config.yaml
dataset: "photos with spoken descriptions (Open Images, Localized Narratives)"
arch: "uvit"
norm_position: "pre"
fused_qkv: true
eps: 1e-06
Rows from block 4 of a small image diffusion model, named by matrix and row number. Rows with one number belong to one neuron. Each number is 500 + 25 x the weight over its row's rms, rounded and kept within 0 to 999. All counts start at 0. Numbers have three digits each.
After each neuron's rows are labels from the 100 images, of 14976 (inputs lightly noised), where the neuron reaches its highest value: "responds to" is what is common among them; "patch colour" is the nearest of a few named colours to the mean colour under the peak. Only what is clearly more common there than usual is listed. The data: photos with spoken descriptions (Open Images, Localized Narratives). In brackets: how many of the 100.
# fc1: MLP up (model.blocks.4.mlp.fc1.weight, 1536x384), inputs 240-287
# fc2: MLP down (model.blocks.4.mlp.fc2.weight, 384x1536, transposed), outputs 240-287

fc1.535:485456493522467561502439481504480519467529468548489538473499504484538523505510499478505511510475507495462459518479505482473504527494518512525471
fc2.535:463513502483499492493500514480497481491484514514505490495492473534521536480494544451466495518513489458506490502498506531524491446474467531469552
responds to: text has "sky" (58); text has "clouds" (26)
patch colour: cyan (25)

fc1.288:452522515504520479445500493484481472479489491537493508526522485519500520475517478521483460499487474461487549496494490473485526536518467452515497
fc2.288:499505502518505486494516485520520514503522462477531489515497485486484533487502527481529487505528494494480530535532485463472510501473501447484525
responds to: text has "wall" (44)
patch colour: grey (61)

fc1.526:496528454487485519492508509528512486499487495465506504475510539492548541518522464521448519511514501462487495473509489515514489504479521490458552
fc2.526:512527527504511458487503509544500459497512487506499505513508503490501431526465486549507505498522464497481512556509508460479472518513527513523447
responds to: text has "sky" (67)
patch colour: white (38)

fc1.468:473528501507462532528492515485502488502506525508498500538528513511510525418474508495527511461503534485501513508499512540506527508533488463471502
fc2.468:479519507503488554484516511482489509477500496519500482505501442517502504510464485468447455499510497497510494475477512508513535523520515531479487
responds to: text has "sky" (52)
patch colour: white (60)

fc1.287:486493475512500579467462510527475469495521513484491486501529539515508513490526507504488511466474512499528463493446523508490508507527496504490539
fc2.287:508527499482512513501514531510553445490444485493515497503480499455482519514482489480530476526520529459506503524560480535502515487484467479534465
responds to: text has "sky" (51)
patch colour: grey (63)

fc1.21:474461499494483480477478517465517504475507543532495516505532474532471501458535472505504534493518513499493518512488489516507524528482509490510497
fc2.21:519525475494561500501540495528491481541468501501498502478519507490492487541485478474486516485498519505500548473496471491487513483502490518505521
responds to: text has "sky" (74); text has "grass" (25)
patch colour: cyan (42)

fc1.346:461505444504512492478491527491501489492501449489505468511500509501537509522502492512446509483502507509505477509483500538456479474466496529493516
fc2.346:489519479500514531522510528498493489519509525515495517500557501514457487474508531509487510497474501480521559505545488474483517515531518467494529
responds to: text has "sky" (89); text has "trees" (65); text has "buildings" (32); text has "grass" (31)
patch colour: cyan (39); blue (31)

fc1.73:465481492536516462498522523524500468515488467537479494533514542495511454513511522520523550469486503449525493500475530495514492472500530521499538
fc2.73:487483528479494528531522512515532513459498523457512497525537460528497452503520560467477480536500480514503502455530482484510526458496487499501504
responds to: text has "sky" (75); text has "trees" (60); text has "grass" (34); text has "water" (27)
patch colour: grey (62)

fc1.13:540513470495546522497480513560503470485492452497475509517512466576500539519482508482499514536505545473504504519529515521530505523494460503531532
fc2.13:512541543560529484541488545507512491510542502483447533476506533522519505502514468503470479499461471490512543536489526486489530513528468494495509
responds to: text has "sky" (50)
patch colour: cyan (34)