config.yaml
arch: "uvit"
model: "image diffusion model"
dataset: "photos with spoken descriptions (Open Images, Localized Narratives)"
train_examples: 203450
image_size: 32
horizontal_flip: true
conditioning: "none"
objective: "v"
cond_dim: 192
norm: "layernorm"
norm_position: "pre"
hidden_act: "relu"
mlp_ratio: 4
head_dim: 16
fused_qkv: true
qk_norm: false
parallel_block: false
inner_norm: false
moe: "top_k"
num_experts: 4
moe_every: 2
expert_mlp_ratio: 0.5
experts_per_token: 2
shared_expert: false
patch_size: [4, 4]
layers: 8
width: 384
positions: "sincos"
residual_init: "none"
optimizer: "adamw"
learning_rate: 0.0017
beta1: 0.9
beta2: 0.999
eps: 1e-06
max_grad_norm: 0.5
ema_decay: 0.999
max_steps: 15900
batch_size: 128
epochs: 10.0
lr_schedule: "wsd"
decay_fraction: 0.4
final_lr_fraction: 0.1
warmup_steps: 790
weight_decay: 0.3
Rows from block 2 of a small image diffusion model, named by matrix and row number. Rows with one number belong to one neuron. Each number is 500 + 50 x the weight over its row's rms, rounded and kept within 0 to 999. All counts start at 0. Numbers have three digits each.
Before each neuron's rows are labels from the 100 images, of 14976 (inputs lightly noised), where the neuron reaches its highest value: "top examples" is what is common among them. Only what is clearly more common there than usual is listed. The data: photos with spoken descriptions (Open Images, Localized Narratives).
# fc1: MLP up (model.blocks.2.mlp.fc1.weight, 1536x384), inputs 0-63
# fc2: MLP down (model.blocks.2.mlp.fc2.weight, 384x1536, transposed), outputs 0-63

top examples: text has "sky"
fc1.75:473432554562534524576511442433398526481464480543556488492573506462520621386488538503533439444473550545505486516541483506494587439429499429475555427501431487484548586597463548443478492526459506
fc2.75:490477482467512463488499549531484456565409489516439530460567410352523460533451616558537437477537505543634485493522489510484478554430520494516411462538462458435575503531568424549471676558508524

top examples: text has "sky"
fc1.756:526491619554545504600550533441473511458525447484458434470457472528482508478508505457367497466492454536473497507454409534480540417468518559499549455442441483435540511493413510477586493475505519
fc2.756:444450518492542504555491512596414486555414419483471526446593467420575513565558538579594489499520579591558487527521597513456483495562499500508516445491421453546540603538635497488442515604492519

top examples: text has "color"; text has "white"
fc1.335:503494576461488493512497532410572517569543510492545483511531505517529476465528472523502522430542559516430514571540554403471527550410514560465466517441487555500531423453436472467583524482508530
fc2.335:496507452547509432546567540486538529521473453510601497511473521565502566569524563557510497538558526591502510435484552516491527495516438548494519465453399520483602546443480439480504475479453475

top examples: text has "color"
fc1.578:474498510455507516538519515550473525467512539469482447503510479510451497656476492539467552461491583506559569474452449557506518532369513505504526559494452503578547471542513487415534482615505516
fc2.578:527540426523495481452577449490604546480499486515456475452526489472531429459573459448529473574583432505486466536515502458526502462491532483463413483550531528454451538472448425479422506452510496

top examples: text has "sky"; text has "buildings"
fc1.340:500469522484541537543525416430388542463512438539440525528527384490520469506455529485437467560526649540489445515487546505426445470442561542539519464534448447537562582630465480514461532530475511
fc2.340:443476498412514503507496498586414435598494521584510494458508508485529474555488541555487530509475546515612445564544523512489557513452565382535541451494424477416496437501600543507472609630505576

top examples: text has "color"
fc1.473:513501501562493429495537553612465515451528576522474436389448537414503531384585415536349493467424605539474554581520461436532507534469574522515534528497498484470569569498507510540541491489496536
fc2.473:467521490398466504523501500462595534496458482503489421490479566473551451603486484481538543498601496541618406619398446500534653472507454428547522512547478479438511530507560441449477527512533618

top examples: text has "color"
fc1.306:477523552495548504517425479518462547526471503480541506541502463546474540520528527465487506411538530613549512479522557470416526575482434564454453437633508503482522559458495488507530494509544463
fc2.306:511492457545525481529596491509504449540468570493548535556544472526497490525503512526542463526509468484515512549509533527549501466481505455561550562446469467435484491561482524549510582560462490

top examples: text has "color"
fc1.122:456431470527463443479612403482459520513483519488566514533457517484606455516614527487467505482492498500433493418486466540547501566417544530552441482464529471505454463547460441497492509519514487
fc2.122:457513487514518507474441508477538537460546482491546430495548549504425479410469511595525531398561504483510522566486459552384492550387466421479390543487573417495483432495598531439481411545456559

top examples: text has "red"
fc1.376:511529468480508443571467509521573527552536540458521546480514558493547589432517495529454463552522513538512547468450543531480572532452565559464470420529545591386532517473513440456532591511526492
fc2.376:570467558589536493461549465447475517487581565508417458525462462481475427534484539505451441567537475580514467533465469504448483493523542528479521573533487480522424466591479508480469470531441482