config.toml
expert_mlp_ratio = 0.5
positions = "sincos"
final_lr_fraction = 0.1
warmup_steps = 790
Rows from block 2, named by matrix and row number. Rows with one number belong to one neuron. Each number is 500 + 40 x the weight over its row's rms, rounded and kept within 0 to 999. All counts start at 0. Numbers have three digits each. After the name is the row's rms in percent of the matrix's.
# fc1: MLP up (model.blocks.2.mlp.fc1.weight, 1536x384), inputs 192-255
# fc2: MLP down (model.blocks.2.mlp.fc2.weight, 384x1536, transposed), outputs 192-255
fc1.1067 080:509495488477489474502505490512489471540532532521503571518446502495511522465428489445463500509476551527460393500488484460538486493523491553482545509453484528481511510543463448514513439526432539
fc1.1068 099:531489499500462505531470503463503555504468532446455496529523479493522492499526535517513548449510580524499492473513404471527437488576583559521477546503582438509488463484543572524523482526477419
fc1.1070 098:514493494480472492496479545527423473519471474521448428464491505516497554539430522468606495498444571521504425594457512470517473514479484507556450503477552537569537497528559468548482489568459451
fc1.1071 097:431474492501528556544516537499545600497481440541489501451487487434516471503482460426531491478463545502411458565533485484495529495444480419544462529442503532525482488503476552528497492479522454
fc1.1072 116:486506492496515425522490514448505443528427515521526478496509513489619521524527547555552472468564581522525467506603456503522494479505553543536497498487518521597475497491486518454627479553505582
fc1.1073 112:510499501540475479485522450537469513492498534491444478481481481510500503470493577535501503516442589444516480508465491466497571475485381441482511478500523532483536534467405516508495500474443541
fc1.1074 096:514496499457496532496554512493450507437536560434450508557453529495529532510485526485422503548480565427515405496518559511560522514475523512540462427522486466529489582532525585492509554534478513
fc1.1075 102:547503488514483466459530562420513458452533492525506586577474516528541511541545470456583518432474534585644530527564522440479459510489496511440494524534446532470469492502510520521443531561475497
fc1.1076 123:500486489494509504528532511451537514516537520418523558477501447535489511475505564512539573493545551507496485531561554537464459471524507539448516568443588497581468521534477619443522469519390551
fc1.1077 130:503511494466498581500529464533492536504505456486557459442428492412472618534517508525560477421506549457545425486549505445518533546510547474477523543546540436538495484572453533474526505449501430
fc1.1078 115:466482496503458483544444497564483539509467488446473503507461546506507525480518484520447549491531601451453479477478576484425504486479530532525472474470562511486522481533516584531546475600513539
fc1.1080 112:497496486491522554493492533558497490475573460583496549457465562517568502523537513498526508564499519558558449512517475469562477573444518521579488440531573596517478511552574528474498499523495532
fc1.1081 116:492493498469456541501517467511504530511475581493504515502482507510478479474496491538469569509498621463488428471551504498516453491471514511542484550438531506492535543481536433488575434523494521
fc1.1082 106:494517485529484515594528489544486476546511459563522477451529542534557550500490531543471526447517513537642511584600464466508514483488453561482519550513479535477491544497483506485562476508455516
fc1.1083 137:525512499453571517525452525531470505502557560607428481500486474467521549444526558503519481523436517505500541493473541542521571496461444495528552545534499493547580501473447462479537578586520444
fc1.1084 143:474496497488482511467526465533462522489478510518522478482475539526545462469542414458492547425493532506582505496490555488564518560547550462560494485528463470457427488474481507498446471496531543
fc1.1086 127:547507497506501533523455487461588459531589412539479588496497419439549518549463560436468511498515522549442464510542499477551471558510532512532399505444563490466386524546520517532510476592479523
fc1.1087 120:510490497497522429493454568426478450533463501536524481524489540501513554470537536491506530444538607477512511488520535506465530442491493568474451515508521496536397508512511542499546496480494505
fc1.1088 122:560519494509494473484480450513519454443521460542514567610534492525509519513501518461548494511532506528483537567534498459578500505524537544529447524469587467491543420496459581520513516563569522
fc1.1089 130:549498497540512507527480510531527483511468502526469527514480507480572494514456531517495547554529505464508455558457459511555581504459481500510537522534406425475529521524491454476510476446548486
fc1.1090 120:499505478486447513487518492520569505508491534516581518487516509493482524489475472460458507504438530541557499476474477482566564519500550497545553513413492444534544514517493493511538488543509522
fc2.1067 063:444456469515510503520475553515482535513501452476481470502487504508525442457517571454445468589551511595439560516542567433532497564454546543472501499512449506557526445526469481487516519454527560
fc2.1068 097:530440508475487466542467561472519532529491514524472520462589471510516459474544495470476558408529536515437484531491545433516499486500557503474489532500463449534493528519534488468517405476530430
fc2.1070 088:454528488449481451503482529485455516486543421456507536526489541410492497499561538464491453555537486499479450432518510540522537541549589531506513448533442560545497504517475455419539550487522472
fc2.1071 084:458468509439473504464500457496461429494516461467507454510480463488490507433464453581474547433523532470460582539520510454519438488570479533472439445539523538483489505507605461485501553509474470
fc2.1072 116:502487553563495478477494481546465523500555499540493443523497479499561557481460457482556469473409491498489540591397520464417508494479461488571523417572493449509444477443548569555485497496448469
fc2.1073 112:535495463517566403476548481543467542503479481536490497489473449512544455463488533480536482527488504493528493550512533450508520559533441455460569466475499476504581541476542477512461488533487539
fc2.1074 098:479502452547547483514433478523578494540437444561511464452591504466473425536511466502529520478441504644522464482525479475463445476479470522505524589448516548483499493467523539457515431491522501
fc2.1075 092:479499451526504481517460408521441471497452512566543530555513599451496510511516618553464480524510527457491508479500493521496545543491460496509566530580530522480461488503529436491576525476567495
fc2.1076 127:550472495491501521461457445526455507471530519593508464562432513463517514503488441474586447513450494529445520576490542433461517507465511482557453514511471517432458470521511462535485517552544500
fc2.1077 127:472497519540506538499521531535537469531507519485557483513459542554444486396504589504490585506460528418483523524472481478481481494521458547536565497498435421511522485472532528505540489536497594
fc2.1078 112:504486486563407561503507485559409585519521490501488556538519556534590545550509482516520489500554513472474530550580552485425455529586453529540507519519469499547491445544498534479521395529549555
fc2.1080 120:496540541514472514500623471539483512479503600449470516500481443572425499503475476481546532486499550551513489432504471551477474477500509454482484470473577479550504511489467445547440497545510486
fc2.1081 118:476500525466447470495478576507485471485420535517494573473473495464554571529523483493517491537452501479518419486530522496571484507445516533501515429457575520463619615538568468493505424506475526
fc2.1082 091:508457496481511517513539489530506489524495506509498441462483495432443482491464478511536541507436475504531437484443439572500541495527453448559473511448584507507449515537488607506553483471525529
fc2.1083 139:529495480496541497517479510455484519454456538464528490507518514480445513570491551510509440473489512515528429534514501508573537514508493450526526528498494511525564467507481467527479534481552413
fc2.1084 144:494489495496513479466549588502516510510536454488483503471582487455486511523466601499500477481499505504467486471537484492476475402412484562429454455491562545533517519519545468511561511480465436
fc2.1086 126:461469503485469460516525454454445485448441483508498461525517591516546538542496501520542523518494535469501515519424506491440479476466462552506532488570409582491615464469609537483497569433459513
fc2.1087 118:507445504546500464508478505573458523516549506527492473516475555471540551527538453480531535501512467454481502603490470395449479492561509514549511491519458530537547432472532510592511439551533544
fc2.1088 112:560522484487507476462542461513412474498471429440519596527488463576542567507552522486496520569532543551474598435467564517493496438519513487471484473564521582478551487464511557534489515498479487
fc2.1089 131:524461496529529536533509542520499502535508430501573555494496499461481540564549480576481512492523533531510488538462515539439393574533569510489549483494445488494475441534528518452532510520500567
fc2.1090 132:516472515487513532502506497509478506487526579469493506565497477546530449505495534522531540482481491553513451384518535497389549525499534476584544566493599603491534567489490507452563491530470464