A small image diffusion model, trained from scratch.
Model: 12.9M parameters, layers 8.
Training: adamw at rate 0.0017, 15900 steps.
Data: 203450 training examples, 10.0 epochs.
Rows from block 2 of a small image diffusion model, named by matrix and row number. Rows with one number belong to one neuron. Each number is 500 + 25 x the weight over its row's rms, rounded and kept within 0 to 999. All counts start at 0. Numbers have three digits each. After the name is the row's rms in percent of the matrix's.
After each neuron's rows are labels from the 100 images, of 14976 (inputs lightly noised), where the neuron reaches its highest value: "top examples" is what is common among them. Only what is clearly more common there than usual is listed. The data: photos with spoken descriptions (Open Images, Localized Narratives).
# fc1: MLP up (model.blocks.2.mlp.fc1.weight, 1536x384), inputs 128-191
# fc2: MLP down (model.blocks.2.mlp.fc2.weight, 384x1536, transposed), outputs 128-191

fc1.37 098:483491495508496505567467509517487529512511539483489500478500493512483544527499531506450473520491451499519503504486498511450527509479517483476522451513546475488470482459492498499500435523549507
fc2.37 091:528491479487514504516516466504451495467500507460523518529530484530522475533521499459549521480496516507473479492480482515508490530520481483488472478461528529477485497560455518510513538482527495
top examples: text has "grass"

fc1.159 098:519499499479503487517489458525511478502494507446495506519504475495512545502469527494562531506481489501482502500576511465480481498489489521490477479502512534495505492476480519530510521497516499
fc2.159 111:548481480493475499527493565476532495488495452502485483502469479512514476492503502525493474482532459486521484481486497476491513474502521502500515516486458520499525482471514453506505477508517527
top examples: text has "red"

fc1.491 115:546468466502466509490554510480522495519464497468495505544491505474511521507526497527518542490468514467483494457554481475503520508494496466453514546439473494501495500470522508473466500473491508
fc2.491 119:481511515477519513485468495511495547519464480543504493480445481495493501497505519475493483462514509470475548494494512545507503488488546564501448477498515500479546480497476482514520501493511514
top examples: text has "sky"; text has "trees"

fc1.456 119:507475496503483465556493451545469487487492509515478507464527483483481502478475464518497462515477468491457489490471512511482512463518550480504496488480495468520483497443458497504481505517539435
fc2.456 113:500552513521481476512485505523490504491523517467520493473503473515471520508531479531467495499521466495456537481536517517496525542478508512507538494449538498470508490492496493515484485506537569
top examples: text has "color"

fc1.32 130:506542468504524501503490473500536491432478520492446546528503530519462492487478488481495546468543533499501500540535519440472492466501550482463500493489517476480486490514467507490516490515511482
fc2.32 134:485480519462486471505541490488469506545496487503515497525491474484548519498455508490486444521432455505509476465439492536497509500514467520517481488500479562485513524477502497509482515463488507
top examples: text has "standing"

fc1.306 125:497500553479531469446532404498510506525495537505486479572494498502517517466425519477505518486471514489480525430446476491468504474468503518502503490503506548536477519464466492524468480485502506
fc2.306 126:481518502573480525507464555510493496504485485533508514476523488484513480517531565513483500488504465476520485508523509506519499486521495478511494504504545534481517466525546480503499512455512492
top examples: text has "color"

fc1.252 109:480483491504516500494511536499509461488470482540468494479503496516503528474512503472546501490527467488514502545482486464438477507480510516494499425512503535503547452497474468504469530512502518
fc2.252 104:463521441510523540448484528500510491496468488517481462499522462489476507518487480487514482457487548514537506545532540494473479461518487525490486449486491484487527465495493462514527512475514479
top examples: text has "dark"

fc1.359 121:491533495483517495469505411491533510493482544524519467537472499513498491485414492492489503504512531456510510490474502495451497521512485516513492469499480534525512537513461485524481508467491491
fc2.359 120:483498508553492491510507545504501516495481508540509531448519500463535474484555523497503491527487516494495503524489500504506500495555471513516484501506530486467508472572540511495508488464513499
top examples: text has "red"

fc1.669 137:480487474503442493557515483536472463454475514478498518542484509482547510462526515492559497507485465521535501525515519507489505448520524536517509485484497513481471544499487503495479495482516439
fc2.669 135:513503496487451523517505480500489457564520511490495501459507474493509494530547501474539503528530470509501512550561513509485514528502520496539498480488476496462489488521482495532509474510499571
top examples: text has "red"

fc1.340 104:503508466492493482486512505450488501497462497486526480540569515481491489536508505521551528529519522500501507548474496500481488504531503476475500535456488477496473521480516481471488499489488470
fc2.340 106:491494521477485507440462502514512523484476493525505491518470500512517490513517538488487453491581494497535533508492484502477487501479523499493488483495488495492498500526467503500530550488523476
top examples: text has "sky"; text has "buildings"

fc1.473 126:498493506486454527534503458541464445494511531491494553497511467505550496467500497492559483505509495509518492559520515483472502494509449518522533479509464455505455490525479551495501487505492451
fc2.473 126:451513509504540492436497495439521510447483471474498535502490507537454465532468469510458475491499550508433464519484474483506508498468487519482494523544493516518525491520533448494545490495488511
top examples: text has "color"

fc1.335 095:481473497518511498468512465458472512447510480476493497503513487463484495515507497525515501519478483483480487484550531487499604519524494516487502532422475517547504521469516501485531496508522492
fc2.335 091:465491436491538527425529486509497461535438478486487488509515450486429514540483522526484496488525494497505536501530521492546546466489485493449443495486526534553500499509498497474503521505491448
top examples: text has "color"; text has "white"

fc1.616 118:537516482517449504513481428502503490507497505497487483502526469534493485466468486497548493512511470488503494524472529525447518527494495498531527484487497451503509521496477492535492510510538457
fc2.616 115:453488518486517513495495497498492503454505460551504515520469534511475493498520549493463501450523542467525473524453496513521501489463468532466478507526528544518502508501524529495520529518500544
top examples: text has "color"; text has "red"

fc1.600 121:522498485482491498500499440535508473496477514523523481508518516454535465479491510507577512479505478502487481483498503474495488460528494480506493484490523526500479514520434508491500532474499461
fc2.600 127:527499484511512479557499502514505501535521549446548482497521479502518509498537466509529483526470513488491510531542499503475519501452544494474525511484478463496465465508495533482507457502558579
top examples: text has "holding"

fc1.370 117:495526473504536491503480497516510522498471513475541511471481512471491503498471467506542499509438498533453483513576508526491503488518479463499507508477518484484491481536509524519486519503533497
fc2.370 108:540513532455494485462508474533511489522517499479472457506509521506525465493544498496470514499492467495499531504501462478459536496497536523497542516477455481525502514452513472477525480526499459
top examples: text has "trees"; text has "sky"

fc1.691 122:482490480537471557524527518472496495494457503496511497506536483447499480533506514515539502482521507505500479520506506510496563468547510491488500521464517495491501500496515474519470514505490497
fc2.691 116:505496529492512499461524519504491454504481485500470485462480487507523512500524523489505480448551510483521500498495498484515525492458502529474496538477522518496496489533497458448512493510541487
top examples: text has "sky"; text has "trees"; text has "grass"

fc1.64 127:485539517463488489460490486494497499465478510510497528521488497473484485481493488506545508476535522548508559499497484500466494510506491521519434492489433484509508497516491465485473537528486512
fc2.64 128:507513512554503507496523484547527525528532525522503483494484527515470457486478511544423518519492470475491525478474481440459544521522474505479514485487497495511500507496512476526507503516470551
top examples: text has "lights"

fc1.578 100:488483522538528489554510454491463508533532518489466504461508489510484546474481515466533497520437506471457462498484516469420539495466545506474508487457540505518478475486487529525525552528549446
fc2.578 102:477511497462486484450512499519513478484479463484517519554494495519502463522514504483476531479551488525549493492489488507482486529494465518505483500532461528481526484555503459475501478482465495
top examples: text has "color"

fc1.122 114:505504480497543512532463485531455494488493486534526479535528506501489448489497550503497462459550503482524473454499490525483527511473507459480456468466528468543496526515505453501517507460456523
fc2.122 116:491488525502444504430525508513508487513500554499473468479455526520508527512502469485488588574451473500525537519501516457490514547507531540482458506496502477480522497520505551490462499530507537
top examples: text has "color"

fc1.131 116:492503468498485499488497481504498539511543537502502497474489504506486496549489546504441506533506455499539541460521467504463515523494513497500482487502491484495481482455488511506452422507518523
fc2.131 111:485487500457520486491491479493468464466487491450508486510481501505497490481501476478584496495507546516489485519509518477507497485528468499479486527487485489491514516532490508500514603503498481
top examples: text has "grass"; text has "plants"